config.toml
model = "image classifier"
horizontal_flip = true
translate = 0.12
rotation_deg = 5
targets = ["smear"]
norm = "batchnorm"
widths = [192, 384, 768, 1536]
loss = "cross_entropy"
residual_init = "zero_last"
optimizer = "cautious_adamw"
beta2 = 0.99
eps = 1e-06
steps = 17800
lr_schedule = "step"
weight_decay = 0.03
Rows from block 5 of a small image classifier, named by matrix and row number. Rows with one number belong to one channel. Each number is 128 + 32 x the weight over its row's rms, rounded and kept within 0 to 255. All counts start at 0. Numbers have three digits each.
After each channel's rows are labels from the 100 images, of 14848, where the channel reaches its highest value: "patch colour" is the nearest of a few named colours to the mean colour under the peak. Only what is clearly more common there than usual is listed. The data: microscope photos of single blood and bone marrow cells.
# convs1: 3x3 conv (model.blocks.5.convs.1.weight, 192x192x3x3, each kernel summed), inputs 96-191
# convs2: expand pointwise conv (model.blocks.5.convs.2.weight, 768x192x1x1, transposed), outputs 110-219

convs1.62:107150140140096159118112123094114139101149107060070114117069086130096151124123150131149133111143159143053098127110060107112070109094128114095122159104107091098159109121129068145148144142116140131098091103114109112147157095164112077128150099110098076138150098097119124136143087106151056097
convs2.62:158074127112133113151165137090143131106127130170156097114101114160052081103120113157179099103118177074105142114148111105096147143157097176137170117141098107148056126105066104113173072134159061105147174150118180177120098109196106151172106118092162154146148137115141169159093125141111183149193041175146110137111061137100187120110142
patch colour: purple

convs1.33:145169140136134180132126149114127106080132129085083130130089069120134112093118133127176119121163135118087125120141087076103119180186123135076148152075121088089197092091130079134131133133120132121103148125078091077177160096132129090108142100127103116135143194108129141128141096095152087079
convs2.33:146117120096166082143198139084126139115130103119177116105071136157139113117130157148175113119098150112081171108168168131062119146105072155115145153127122070102148093096073089102151075124078095097150181171121138116094068080173117176176113136109160142135181107140106185149093143139144092099124113160149149112130102107115167125100131
patch colour: purple

convs1.39:133159133125128144127122136105128099078132131066070128128069067107143128106124114124148139133153146135062117120155068103103104164169112124080166150093114074093162102094136066126136131127124127136090146114081099105167163098143119069103141092125095105119141162113132116128135084100155064085
convs2.39:163079113109136104179192135077109144110118089137164117110069135153084101120135135163177091112097155087064147088167124102078143145127072169110202163107134071108089110092062095110167066125145075102145166151146159128120057095198095165183114153093157152133172092163129170160100148127151141123160096164172118093119102121115170139107140
patch colour: purple

convs1.14:063088092098137117142115146157119052110135134135124129110147129101089143102117049113063135127104113115146144075146123104098139094054132124105139100112151111112063090061129128116132141101109133088101081140122089095083102102136140118092117086111144144089108047146122102059095117101108135108
convs2.14:131058148169100159188125127131164128118159143120112119138144140115100085090127128124149084136117138101048108050108139118146094111123132097121249087112091154192098121153081107119117105134233158094132127124128148143123122103152100158115122124098125106107105078171146163131105077124075141156106149125116102069128061138131160141205101
patch colour: purple

convs1.124:147107090101142178120133153133134161082178124097096127130144097090138122085115180114195125122105112108101128204150098082079129181172159133079136116079127090097161077154124103123114141098129171069080143124098082079115119075120126102095115091135122136095108179128130110214092086079117099078
convs2.124:073122137212085182124102113154150101145150123129048169173160142127169116166132092087141139179141075133137126135107107140158133067136180130105115121143150168111134109169161151135154132125146114168066135088132067086210142156128116077115149097138142146121089133121125128117120116115118134131125162110102063133082183166168147091212109
patch colour: pink

convs1.129:145082090098123135076096122082086158113119108109110080089088111096114114093094178101173098095090099090109072184109115102088095173170120088119098104100079108108148100145076116117088139098103125080102128083115103104079090104094084123097102117096125092091099178085090097195088105100092109103
convs2.129:124095130137132130173195089125169093129114122104099166159125178125101107163128127122216131157118137096076095096121100136142117076118153125059170119140114137141109111123051131134187033116117102111063191132110124124196085117178107159103134090117162130099127120137155174123092105093123136157077122133126088112113105132147225119144133
patch colour: pink

convs1.168:119118099105150165120130158125130152059162142096092123131144080093122131087134154128151123124116137134103124162160098068076145145143145128058145134064120081091135052151124093126133140105130153072065122121080065064123122059134122093096123066133108137097114145125129106163099084055125096068
convs2.168:100182155182085170079087108148166106141128148136067152168174130128168152148137103097141132167134074154187119149110123158162110092138168142145060093148141173139130138187187143139152141138203112169098129082112090116190158159132155071129137115130140132135090142104122121119124104122106145159135165080116069144119170177151143090215076
patch colour: pink

convs1.165:137114097106145168116134156133133163078168135093091121131149090093132129089123177120181127130110120118098122201152095066080143173173147129070138121073123081088150067154115098123114142102133153075079136125094068067117121073118123095095121078141108145099110175129130113201100085069124095075
convs2.165:076148146191092177105091112135149086139139127138074170178158125142180127160131087095144129168130083143156114142110107144167114068121182148126097117135145161126139123182169143143162130144177103177074132075122069094218143161140129074120156099125146132133087149119124132123124111124115141140123184097115068132097176175166146085212103
patch colour: pink

convs1.118:076115104099106089116106119137106073099103116086086105098123086092111134106124075111043141124123108103095124092108089089106099108076086100093121104087134083073078100083100085111105136107108093110096101121120078087130130097123115094106123089103086110096112057138098095072100089098128092085
convs2.118:141133145103174107158142092156164101096155086113150111129105162105099208117139162138131093173100093134116082064144156137109069106159099123154172059179081111166036121103128087123164099125160117090126133155102148186121111081155105146125122111102133123121140112159141119117096112120074198169129138120144133135142115103132130130086139
patch colour: white

convs1.38:119150127111141068081102144094093145074074142090080082093110069099100137103143140110111119114153104102090079139151085105107137117107074089075141096097094092095119105137078078116091120116111078133091107088065105105164157102084092078111140089104093126110132114107091104135128096108151089093
convs2.38:131195157110101118053154102152170137149114125121133130132120151116155153133146146119148121145128118163193105165122132128134141126138100127122020088178095127148125144132165127137195093116234070154103139119078137125179114126119142121171160115135154166101126137126150155138101082133090158145104123094135097170121117147161175124091126
patch colour: white

convs1.12:092098089091159103148143152159147165107107151142133149144179123088100129090154148150096148156095154150150150134154135097089183080067095143109140150102148110113089081163149129104149122094148105079093093150098088095103108083149149122089105090142169178085100074160148088121090113082104141107
convs2.12:134033142157113169213144178135116152131148092093099142084115165146079047124150133139161157129119135035099157046129142057131149180136159142102181127109154132137099146140102130133079089087149152119185149123140128134079096141162139123132093149124139122119114119157142155142102122179106140089097151113119126084098123112107153154171194
patch colour: purple

convs1.29:115110096098121075088102142101093164085083122099106093095115097094092119098144167118114115130105092107100091137131099089081106097074096087091123092083100086087105078157092103118101121103125091083075104097115095085109109075113093102100109073096115105090107091102096095135096092077111103085
convs2.29:115037129107160096202180118104145107100137134103155129123094131157070095122153120142199118089081164088087149074156152071080165127154086139166199094174133091137056130103114087096138058105102079085117170163098170138153080097152140176163139115103179155120172102130137188140085133147116171109147103152135126124097083081118188118105148
patch colour: pink

convs1.151:123117097106148163123131160129131154067164141095090125128147078092124132084134158125155126129113132130102127166154095064075146148146147132061143130063125078089134055149125093125132139102129152072072127125086055060121121061132125092096123067135109141096114146127130108169100085057128095069
convs2.151:096166162192085184089097109138152100140132157131078144162165126147176154136123114095130131179128069148194112150113126145163100088120170141130068111144139172138137136186179134144148151130199111166094139089125087122182161155134146061120144111128134135125087141106121114116126103120106142147129166079116055157111192174152157085232095
patch colour: pink

convs1.178:126148135118129086060065146082051110107110132114120057053102103124104158111124124081130128091159104090119066133141123095120111108087109065114148104092090109094150115111064119126093139131072097128117107072141106090155162110103072125118141115062075088116129093104059108123122107117159119095
convs2.178:146132129110144115076161107118179153129132129160154141111090133145106140142114141148161108148096108160176104175140151157111094131160113159144075098193084108161070132090179124116163070115187065119136152151085143168132099108137133152185123127105162164110163163109161147144098111149101227188116106109135129168132130096109177126095102
patch colour: white

convs1.145:153101089079128093103126128113120178102066126106104108119124104079133121099119191113180118121108094103111105196127108124090117186196076117104121098123112114123148107165100106092093118089126070097092139111082117125104101103085110106087098100126140122073090207123112075200086120104106108119
convs2.145:102062118138128142174172083134158091129140132104090184169121160124112099179147094118207113165108144084061125076119141109124162084123148114104198125177154140111116117144132135137175031113086079113075161138119132115188104121118112141134152099129175174095121099141155165126094114087136153125123117133120105107092140110173211104120167
patch colour: pink

convs1.101:113097081079153106129128146156128159080108148114106129124172092080124134085145161126133137146095116122124141143149117082078166120114092130079135113084145089092116071148133114101120120085130108077080124140090081079098099072138135103081093077122171165072090117152128080147079092067101116085
convs2.101:136048114121156117209153144132110127130160078058126160121107180164069082160158148149155122141104129032072157038135168052139145137156135139096201125100149106141080142102094115123101088087051160119126155138159108116095097117127146132103138137110132145084131090148171159144101139135134175073106154133120171085084140053146153149101245
patch colour: pink

convs1.92:101106083085160101138135152152136169090099147136125137136177110084105131087149159139106138145107135139143142144158132091082174095082089133100149136093142101108093074161137126104136122089137100078080103139095078086108112077140138121091102080133179169079097088153136085132082107072112135097
convs2.92:138017124146143144217151153136127143125166106076097138105120178170069054144159139142169132148120148032079165022123156047130161166154130132088213126108156124135072142120119110116090092086107147117157144124135142126096089121153137131120112130116138143096120100170155157139091135160127153075094135125132134082113136084123160158157225
patch colour: pink

convs1.11:158159130131110170141130136118135098090123118088089135136082080112139130095105117125162115106159150123091137109121089079104106182191121142083137154073132088076185093094133093135143134119120139131101161129081094072169164103151125101101135103128088103137137201107131123122130081092149093072
convs2.11:155113118099165087146208147084128149111130099121163118106071136148133116119135155158179109125108148113079166099162164128069115153113076154117153151129122078109152097096076092104156066123086081104157183170129135121101066078166115187183112141116160150131185108147110188155091140141148092097138107150153152095123098116108178128099120
patch colour: purple

convs1.94:132119097107148168124137157133136153068169136096093129136146080091135131085133154130160128131114135133100130167158098068075143160162149135063144135064127080093138054151128096127133141102138158069072136125082061067124124058135130096095121070141112141097113162130136108169096085056123098070
convs2.94:097160151192082176106097113148141111155134138132073162177169120143185135149134101088148134168129080151167121148104115142165118086131167144130076120145148183126142140181176136148160144135191103173093121075126076107195152153131152077118132103121134139125086148102119112111115106121110135150136168095109062150107178182151148082220092
patch colour: pink

convs1.114:125081078076131107100108129107106167091095115114108097108120100074093131081111173114137100105090110111120096163123119097068099136126085107092112109090104105110109073159098112101103123087116101070076111098086090094080088072105102109076094077114150101068088138107105076160077106074091117098
convs2.114:097042126149128130206158125130149106115141110104113147145116171154060088171146118135197115145119139056075112038122142068118201108148126114132198105172128116134037136128148101125147049112093091118098172140123123145159100113143137142140141117121158161088125114124154177118097109104122188131149109121126090115108139111160199110143226
patch colour: pink; white

convs1.181:147138162168093166136121100124126158172170085173177131123111175176137125162088156116152106102133146141172137144090172172170086139130186132173107148176127173169153183148141176154148130159110170177174146125182177176132135183148127173160144180124152088180152126114127175148161171182133172175
convs2.181:167093093143111133141121132106101143119038254132103179153123130126058049158103147122114196175214147096163147179122053134133182103140141209160113188120165126070112124117181141143144146123178107141115127114145150131153117144196117094150119105097119111108110234022145115147140157128189142113146108157145099208182176144108108112154111
patch colour: purple

convs1.179:102137116119159140117121165116123137053138148085076122122140064105117131099147134131119124129132135132086116129173087076092154110106124119050159135068118075090122057139116078131131138116128141090073110119071069072142140063131120075109136063121094146110130106120127114127116081062141085066
convs2.179:122210176145079153055108113145155119134115178142107115135137111137182160117132117117140130147106081182233132182122140159148098108116115143141023074156116149173130155160193139129166124146255099155100136105102100129165126150154166104135132119143126125129108154085135123107117096124086139143119159084137080175115125175144152108161070
patch colour: white

convs1.93:105098087085143106107109140109110183087091120123115107110130100073074132077119178117117108105104130128130102162136125095068116099073083106091126133093109108113096068172110115109125123087113101076076088103081084089099103073124108109076105073113150110077097088112112086157082110072106119101
convs2.93:110041141147141134189181157123145140111131115120114153099108161157062081157145130128192111139100128054084137018127130079116219155164138137135195110169127116138027150132145104114129067102107080126134167143105141135121101122127141138145117112100152173086127116120143177122091115119120176126147109141130122125119134114121173119156211
patch colour: pink

convs1.116:079107105100123090119118124111118182097076120099097116114111094100059134100128177123085118121115133132102107150124101094102106064033071111093119130090113101099082093174113094116123121104125083095096069114091090089105109096124113100102111092117108104098110049117118099142100103095116102096
convs2.116:103049148127155130192155153117139141105160114109141122102101151147069129123134126129207101128075132095085127067155167079110135156168112138188194100192132106141008128127131085108148051117122076101171162147107134156116076098164143164176092129100165182109163126110155181136099105148104187139139125135141149148105084111116205128128163
patch colour: pink; white

convs1.83:122115096103150167123130159130131153064165139096093125128146082091123130083135156127156126127111136135101128164157096066076143149146145134059146134066123079092134054148127095126134139101131157069071126123082061065121121059137126093095123066134113137095112148128128106167098086057124097068
convs2.83:100178156185071189102086104143154109134126145131076150173160117126175139141136107105142134170134085145181116152103118145161099084129166148134069112147134170146131130182186134139164144131202116174093134094123084115199153154134157063118150100119141126133080149096121120124112113120123156142121163079121059151108191170142137089236080
patch colour: pink

convs1.117:136074074075134109101111132113107170093100114119116098107126106070102129075111177114154098105086112116128105169128122095067107152141093108100112113096107107110122078160100120098106120079115108074075122102090087091074084079110103113077091083115157108067086157111107075169073111076092119107
convs2.117:089025126155125141207159114139134104113142129095113164156118168140066080157160111112193122139116137052065121037132142064124232094144134135110208121158150127123036133124136127120149058102098086118097162137125131125153092120140134150146144117109158175077137121123153165126101129115135170112145113145118097118096144106157178120152218
patch colour: pink

convs1.26:103124094093134093129131147118132200075090135105109124134129088078099125089156189152092132139124147151109120139148111099074116086071093122081138148099126094110097072185123104107145116096148098078063103123101086093130126064142123101085114070133130115078107077124132079135092105068126107097
convs2.26:116047146133158129201153138105164126108149159107142126137108135188049092109155104137193143070089182074092179088147167067099171131154107139201198096190125114145051141135116094104148069092095075107129151146094180163136095113133138155143116116096170142116167126107137182140088108160105163094163088169110152128089083063116185121117147
patch colour: pink

convs1.155:124082076069146108109112137124111165092098123122114102109136107059103133068118169114133110112093114116131112158140126096061121125113086113098124117098116105109110069157107118097113117075112099071071118110086083091086088073112110112073090077112162117060083121123109069157072110072099126102
convs2.155:094038129142131144197163135128142113123119105108105168120118169152073067172151127120202111143120128024068134000121142059119231126160154128125208128155142142113012143125139112114131061107113093125120166151126115117137096134143158127156129107114159158078120104139161164137093130119135186108133135119117103124107156114135174121149240
patch colour: pink

convs1.174:130115092102147167115129153125128162067165134100097120125142086090122127084127168123175121116111133130104121183153099067075138160156149126071140131070119081095145063157124104123128137100127160071074125120085066068122120063130119104095116075134114133094108164121124104190095086063123099071
convs2.174:099163144206089181093089106137156103147126143126060166175165136137176137159141105091134137183131075138168113158107122155165120080126169144128078120147136164132128133189186147137169143134176105164077125087110078105208148157133135062129132110125139130120094146113137118123125116133114153135137161093106082143093198165152139096215098
patch colour: pink

convs1.51:130116095101147170121132156129134157068165136099099123130144085090125127083128165127170122123111134133102125175155100070074140161157151132067140132068121082096142058154125099125131137102134158069070130123083066068119122061132125100096116071136112138094112160124130104182094087059123102070
convs2.51:085157147192085188098096103153155109151123134129059153164162134131174137149139098091137145173145077138175116150110124148161120079126176136131086112140136175139128122188183141138157140132187108176085120089112082113201162157133142073128127096137143135122078146102130112119126105135120154142136172079105070141106179175155143097232096
patch colour: pink

convs1.56:110142107089149061098110165114099139066081144094087093104131071086138135093139136115102135126139104110099106134172094108092150133147056106070160102100124094105105096130091086102095123097116072109075130110063098106153145090091112082086123075104131142083110141122096073126101102092143095094
convs2.56:130081184172118149206187121137175131141190096088091108142124145150139095108143124107192126119125147097081138069114125071141107108122160086087177063161101124187140132132074130122164061098185121085119187146066136145158095118157158160116122126111154120115120069206145179132078082165061141110087139127114092063105061122125191126162127
patch colour: purple

convs1.6:154147169167079138129124091135128126182137078164170128125116178175159126178087131108141110103151113115160140135075163169182083157162155135181103109170132171165144186123130170147118133163108136182186160131179177170143146190115132176170149185123135088174155151125123166139168170187145163172
convs2.6:155152116147100149100108144118140152136022255129108149143141107095137111141109156132108215164214138144173177179115058146147132122115149185184088138133128137107143135138180147146129148144185120142132100107121133144154134147163154106141108120123110108145113255015119109116148129168134114097140118127142083240174166163104102107162079
patch colour: purple

convs1.131:132119098103150169125138160132135153067165139096091128136147081091133133083135157127158129132114134133101131167156099067075145157159146137064143131067129083093140052149127096127132139102135155066071135126084064065122122058135129097094123071139112143096113160131135109168098084054125098069
convs2.131:102165158203070192103092107152148113140129155130062153165166123141184138152138099097144139169123068152177119139117120157161114091117162148131078114139140173142148128185166146137154152129201111185083121084111065103200158164141141062127125112130139135134095137097120114107125119131118152146127175087115056137101189169154148083222085
patch colour: pink

convs1.52:121103083076157104116121157140119141074104150110096117116163086074131128084148147120132130141101110115116128131157106085076166127128090121077142105089130086088123074132123105095112117084126106074076131127085085085110106073126123095083097077112168161065089131142116068139079090071109106087
convs2.52:133049114104159123221158135125119119130182073056125147130094168169099079169152146145169142144105142051067154044129152052139126122135134139091211133105162108135089138111093112119100074075066149100120154155152127115121087114152145160106125133117134134107136088170160166142092141133116155074100162130130148077080138057137151126110214
patch colour: pink

convs1.8:075108108109124112127126127109127210095094120107109129128113105104055132101128199134110112119111152150114117166121113102092106067038094123092111156095116106112087084195131109119142126110132106094092063119090094104102113087143121106101115084132122097100111052113135106153103107087115113102
convs2.8:118045124134138134180169142098143155112133126106138135107113152166022093124144122129173123105049145086072130065132168083091153156165120166179213111165130131149026134132106076098118070115105107079154159158113147149086105088166126173156117132092165146112161127110141168119081116124111167128154127130131136141107089117111204140163159
patch colour: white

convs1.108:081132104105183129121130197131128145090129182107104127128141089088102131077159128138112146147115140132111123112206104063082189100087114123098165150067133085073112072134126102132133132099138137072098096127083072060138138084147127102088125088129105182093118090134131100118102084076127108075
convs2.108:126059172144143152207144143102148155100160156117111084104114128143077061100123133139145172091108181083094158095149156118115104158104136149139180082119095141178140118139094086102124100108114149073150161161133180148065133102189135155108095136064116089146147108116118159133080104177065111100085121154132137132099062133105153149156132
patch colour: purple

convs1.43:099132107107165144110112160108115146056129144088084113114134069097104136093143142123129115116129138132093110133171089075086149111100117111055156134072107079091124063141112083126130135111120139087072101106066069074138135066123108082109130062121107139098123104111115103134107085065136089070
convs2.43:136196173148084155052104102142182119131118167128121137129160126141162157130138115123126133162120079165238131178119148164143093106133128135142017082163099150170123144161201148131180143153253090152117128094080114130168148155155166094129135109125136142128108151081126110108133095122085151152117146086122089174132134186131151112166069
patch colour: white

convs1.159:155147167167078138129126090134130124184135079164172130125114178174158125174090130109141111103151113114161139133075164171179082155161155139183103108172133174165144185121129170147118132164110136183185160131178178171144145186114133176168149183125136087173154154126125167135167173186144166174
convs2.159:160148120150102142101116145123140164139026255129113144134140107090139114137106153123110210167213133146166179175114063142143124120112151183189092143142130136106142134134175144149130155141185121144134104104119139150154132151155154100139103126122103109149109255014116107113149135164131116093139114129141090244174162160100099110149073
patch colour: purple

convs1.2:095119086082160089153151162169149137092091165133126155152178114076132124086157118152089162164116144149141161109166128103082191095095081150103158141106160107114092086135151125095146122085154087087081111162089094098126124086141161113083103082145177188075093095166147081104083115082122133111
convs2.2:122037170162104155233156167126133124134148083077094101118131152171128065095170110102182147103114146064055164000120162057125146142143150107122208087135150132165149129164110126124105079092168146113157142121130117138111102143127136130128115141124115118130118120189120165131088117158093116075143155116106124096104102134137170132189177
patch colour: purple

convs1.172:136117098106145166120134157134135156070167140093090126133149083093133129087130162125163129131111129128098128179152095066078142164165149134066140128065127080093140057154123093126126140100136155068076137127088066064119123062132128095094118074141110142099112166130134109178098084058124094070
convs2.172:087160152200081186097107112152151090136123133128075156171166135146182134143137099090150138170127061145155118146116114154150113079126169151142081116136135163129138140191170150139157132140194118174079126083115084106211153153132148075111137098127149145127088151110122129121119118120120136141122169087111064139095184182149151093218095
patch colour: pink

convs1.149:114119099101151156116128156125126156064151144095092119125148078091119133088135160125149121125115128128103119165160098065078149137137135126059144128062116080089128052151116092123125137102128142073069120117077059062120121062130121092097120064129107145095112141123125102167097083057125098071
convs2.149:120179173177076176092095106143155112149112157125077155161163113134181145139127100097128131164122071153197102160104143151158100091134145148140055107140127163145123125187186135146160146137211104163081125088108081122198163160140151068121152105129144122140088144107134119125112099121099152142131171084118066155118171183160157105216088
patch colour: pink

convs1.19:139113095105145176115131154131130162077173133097097122129147091095131127085121177122187124124109124123103126199151098072079139176171157133076137124073125083092151069154121101124123141101131164069080139121095071071118117069127124100096117083139111137098111174127131113202096087072121097077
convs2.19:082143154196076183103102110139155096136141133135063154184171132140170134157130087085137134172139083135151128142118106147153127075133181139116100112141144173130143116170170145136158143123160106185066129089115076096202147150134126075109151101124145136120091136121121124114117110124114146141127173098108065141101185169158153082216104
patch colour: pink

convs1.90:078174126111133081146146151148145165065099152099093146146136083098121127104170150156080171162160151154105144122166104108106142081070063139070162155106156090102101108160140093110155123107155074128078082146073107105188175095149149083100140079145137138107130074152144097113124102102162106100
convs2.90:104047149110161105190170159121148125117135131101149117115108136199092080124153118156162132075079151087096175079151174099078169159136074154199194084177122119143098146155101100099123100088055105130151143124110148158098110121130135145137109149088140149144172143144104162138099106170077117077164091116141208166114064066126154119088134
patch colour: white

convs1.183:097107087079165092133133158149128125091096156137123132125183111077103130088140119125093141148109113117145138123168131097077184099089088130092157112100139106118078070129125118103117122086133094077085101137090083094108110081122141117088103068125180180069094096150123080106084112072114132110
convs2.183:144011144168109154219160145121122144130149098095095131106107154138110049112162123130189131139143158035039138013117127056140145149139154103111228100120141139150112128135105131135120053104183121106141167128137134140125093136151142125144111120110123129113104097198138151128100112152102127096102150112095107066115097124117175131168170
patch colour: purple

convs1.49:137087074075147098098106140119105160094094122119113099102137104071115126071114172109154107112092101104127109165142118091069127156147088106099130101092109102108122076150100123100100122082113104069078135106096085087089092079107104115076094087107168126068084159118099078170073107075097121095
convs2.49:103054111133138129209160106139123102117138117093125172147110181138054082165159113132182113146123138047058134026128150052130239103154137125106206144157169118114038144117132123125134067093080120098094151163141135113156085120116152150143160116125158167076120129130159157131091128126140184108114138138125107111101166092157164118126244
patch colour: pink

convs1.104:149072079073124117103111120115108168106097112115113102107115112073121129083100185107178106105085104107118106187117116111076103178179091114110105106114109114122140093154100115096103120081110097081084133106091105111071080091099105115077089094114150104069085191116104074195076118092086114114
convs2.104:087052116151119142202152098130135097135138110100090185163122182117103094179157090106193128158118139067077106046134140087126196088158154117105202128173145131105064119123136126124156064122084087123080157140128141110180096116125134131135167104117170172078131105129151171120113128092153172132130116134108091115102159118181188098148196
patch colour: pink; white