Rows from block 6 of a small image classifier, named by matrix and row number. Rows with one number belong to one channel. Each number is 500 + 25 x the weight over its row's rms, rounded and kept within 0 to 999. All counts start at 0. Numbers have three digits each.
After each channel's rows are labels from the 100 images, of 14848, where the channel reaches its highest value: "responds to" is what is common among them. Only what is clearly more common there than usual is listed. The data: microscope photos of single blood and bone marrow cells. In brackets: how many of the 100, against the usual share in percent.
# convs1: 3x3 conv (model.blocks.6.convs.1.weight, 192x192x3x3, each kernel summed), inputs 0-95
# convs2: expand pointwise conv (model.blocks.6.convs.2.weight, 768x192x1x1, transposed), outputs 0-109

convs1.84:534468496508455496487450483447525511516473504534469517474494457494505438522495465528531497519527522494501514518490492500448503463512495521445503498508440503519519525530528502532524528502530515534535533512526443523517530447522495519499504523502518533510509464511508521526454522511525529512
convs2.84:479557497500517537474478442568504488501505499525536508494491497489534545516514494491528517506526500498496508470501522493550515481502498561526499535526448535496474500503508504490477553491505471523486458474507507497521487486513501502494541500514510481495504491508550530493456544548533492478478519522498540473456506517510509514493540
responds to: cell type: artefact (26 vs 9.8)

convs1.22:489502473518500455521499471498485543499509520487501501506521501512514492497455501488486454497495495513516503498519465449494460499456519496494455488524494518498494495488490444485480492447490494487487486452493496544544488501492460498512521496446543486496460506536451498495502495495494491494
convs2.22:458506504496550499448509509511502498566533449525495502493486506457485494484506479493551500551501492523488522454520500484526526488490500506546553504522493541483449453441533513430446494521468486501510503459490479503510511508493523500490526504504542458499510494501522477520507504507477493448445504490492492514506490545542475528477505
responds to: smear: peripheral blood (100 vs 16.2); cell type: segmented neutrophil (48 vs 20)

convs1.142:532470495507452495491448477445524510515471506533470519475496454501509440520500463524530493517526519494498512518491490505448506460514498517443506493505437499515519523528525504531523527505527517530531531514524437525519530440519493518500505518505518529506511462505509520526451520509523529508
convs2.142:480552492505518540471485453566498492492506501522539503486485497480542548515513488493532516502532505495500512464500517490551522490490500566527490535519440543496472494504504500493482559487513466522478451473506509499526494487511498499492536494520503485492505492505548529498458541554535498477472521522495542467459503520520512513492534
responds to: cell type: artefact (25 vs 9.8)

convs1.8:486514475515510456544507479507483537497517517483511500517522511517515506498455519489483458499494495519517500498518467454506465507456522498506456495525508521499496494487487446482477492447489495484483482454495505542540486520493461499517523498448540482498463512534459498492507497497495491499
convs2.8:476518502488552488446508484490506493537523458529499495488490514465476510480492473480534499525501498528489516454539500492504522477494507506534551499539500527484462442459540520436450507525469476514524479452491491508514512516487533503491520494488527458491502494491504465533499513514478490447458492475493508511501507533566483523486499
responds to: smear: peripheral blood (100 vs 16.2); cell type: segmented neutrophil (40 vs 20); cell type: myeloblast (30 vs 1.9)

convs1.111:533469497506452497488450478447525512515472501534468517471493455495508439520496464526529496518527520492500512517491493501449506460512495518444506495504439503517519523529526503530524527501531515532535530512524442524519530443519495516496504518505520530509510463510507520525453520509524528509
convs2.111:475557501496521537473478445565501495502517495524533501495488493484532549525509497495533518509525505502491512474498519483551524480495502563521497534521439540499476503499500508487476554490513474524483457480507505493521487483515497495492538495509505478491505495507550526498464535556531493479476520521498545464456506517516510522492536
responds to: cell type: artefact (26 vs 9.8)

convs1.182:532470494509456495491449474447527509516474507533469522476498455499511439521500463524530493519526522495499511520495490503448504461514499517443507492504440499517519524529525502531525528503530516534535530514524439522517531438522494516502502518503517532507513463506505521527452522513523527507
convs2.182:482550494509520528480483443560506486494517494523544507494486493489534548525503491491527523512523501502497516475507524486552521484494496561527500533521446540501470503496508503496478559487511469523478456474507510488527494494509493495490539489505512485498507493506551521492467544558534492477474520511501545468454502519510510514493538
responds to: cell type: artefact (25 vs 9.8)

convs1.123:477473484512485472472488451479478529489495521478478498498507481492500474487468460479473471487484488504506500492503478447477454487475506487482475471504475500489486483477478462472492478465479484476479472474481477538534475450485473490493503484465536475488480494528440490485485485486482481485
convs2.123:428496491504519519486506502526502495546553455501491495497481519476516490509488467512547484561493495499516510479488509536538546488488502492531533510499474550514444464450507511449477490516505503500495503478499492495500534499503496498516536487504576478486511513508547502488510495491518517471450514487491488486509487536514462524490496
responds to: smear: peripheral blood (100 vs 16.2); cell type: segmented neutrophil (53 vs 20)