Weights of a small image classifier: 8.5M parameters, activation silu.
Rows from block 3 of a small image classifier, named by matrix and row number. Rows with one number belong to one channel. Each number is 50 + 15 x the weight over its row's rms, rounded and kept within 0 to 99. All counts start at 0.
After each channel's rows are labels from the 100 images, of 14848, where the channel reaches its highest value: "strongest on" is what is common among them; "patch colour" is the nearest of a few named colours to the mean colour under the peak. Only what is clearly more common there than usual is listed. The data: microscope photos of single blood and bone marrow cells.
# convs1: 3x3 conv (model.blocks.3.convs.1.weight, 96x96x3x3, each kernel summed), inputs 0-47
# convs2: expand pointwise conv (model.blocks.3.convs.2.weight, 384x96x1x1, transposed), outputs 0-47

convs1.56:53 54 34 45 41 45 47 60 46 55 47 49 59 71 74 52 51 28 52 22 42 45 53 52 50 14 14 53 47 49 60 51 68 73 29 49 48 13 51 50 49 79 73 44 50 52 50 82
convs2.56:68 47 59 75 65 47 53 44 50 15 41 38 53 61 51 71 47 41 18 40 31 61 55 60 45 46 58 53 69 27 52 42 32 27 74 51 60 41 72 46 49 56 42 52 54 57 67 55
strongest on: cell type: segmented neutrophil
patch colour: purple

convs1.59:38 42 26 46 45 40 44 30 40 42 53 41 61 49 46 37 47 22 35 32 39 49 45 41 37 24 29 35 42 39 58 44 48 47 29 35 37 19 33 32 46 49 46 34 39 38 49 44
convs2.59:41 47 24 58 82 62 53 46 48 71 32 46 45 50 28 39 27 61 42 40 19 45 55 43 38 69 63 45 45 53 40 65 07 20 43 54 53 52 84 68 53 46 67 73 47 46 67 67
strongest on: cell type: segmented neutrophil
patch colour: black

convs1.89:36 41 25 46 47 52 37 44 52 44 48 54 58 41 42 24 26 20 50 23 37 40 48 36 50 17 18 31 51 48 58 54 42 43 20 52 49 12 47 36 41 38 38 36 50 33 27 36
convs2.89:58 46 39 46 42 42 21 53 41 68 74 55 42 50 45 28 38 63 56 50 79 80 50 41 51 59 48 55 37 60 40 56 68 30 35 44 40 50 25 69 48 43 30 58 42 57 71 37
strongest on: smear: peripheral blood
patch colour: pink

convs1.39:51 64 49 40 41 35 25 71 46 57 48 38 49 37 30 76 47 65 44 41 34 23 35 59 44 39 48 61 44 46 38 43 34 33 52 49 49 46 57 62 42 31 37 69 46 56 50 29
convs2.39:55 58 40 58 82 71 54 46 71 45 68 38 45 58 43 71 28 51 63 22 81 37 66 29 35 41 69 58 52 29 49 53 28 50 48 59 63 37 35 48 57 68 70 69 61 45 46 53
strongest on: smear: peripheral blood
patch colour: pink

convs1.25:59 61 61 31 46 60 65 81 80 58 62 58 50 60 76 63 48 77 73 68 56 62 72 63 76 51 56 60 72 59 46 74 55 63 50 58 76 48 67 65 51 74 71 72 58 59 46 79
convs2.25:47 31 53 53 62 28 48 63 32 57 34 40 50 64 46 53 17 56 40 49 58 37 33 56 63 66 56 68 69 31 25 54 38 30 54 35 79 67 52 39 34 27 49 47 30 31 67 72
strongest on: cell type: segmented neutrophil
patch colour: purple; blue

convs1.28:53 53 35 41 32 27 34 58 34 50 29 33 48 56 58 39 40 33 46 32 33 34 34 50 32 29 34 46 25 38 53 33 55 57 34 37 30 27 48 44 38 59 55 46 41 48 42 57
convs2.28:46 49 50 45 89 51 58 65 57 62 48 29 51 61 42 55 27 63 45 27 41 44 50 37 52 66 64 54 55 36 42 58 12 17 57 50 78 55 64 45 40 56 43 79 48 41 75 63
strongest on: cell type: segmented neutrophil
patch colour: black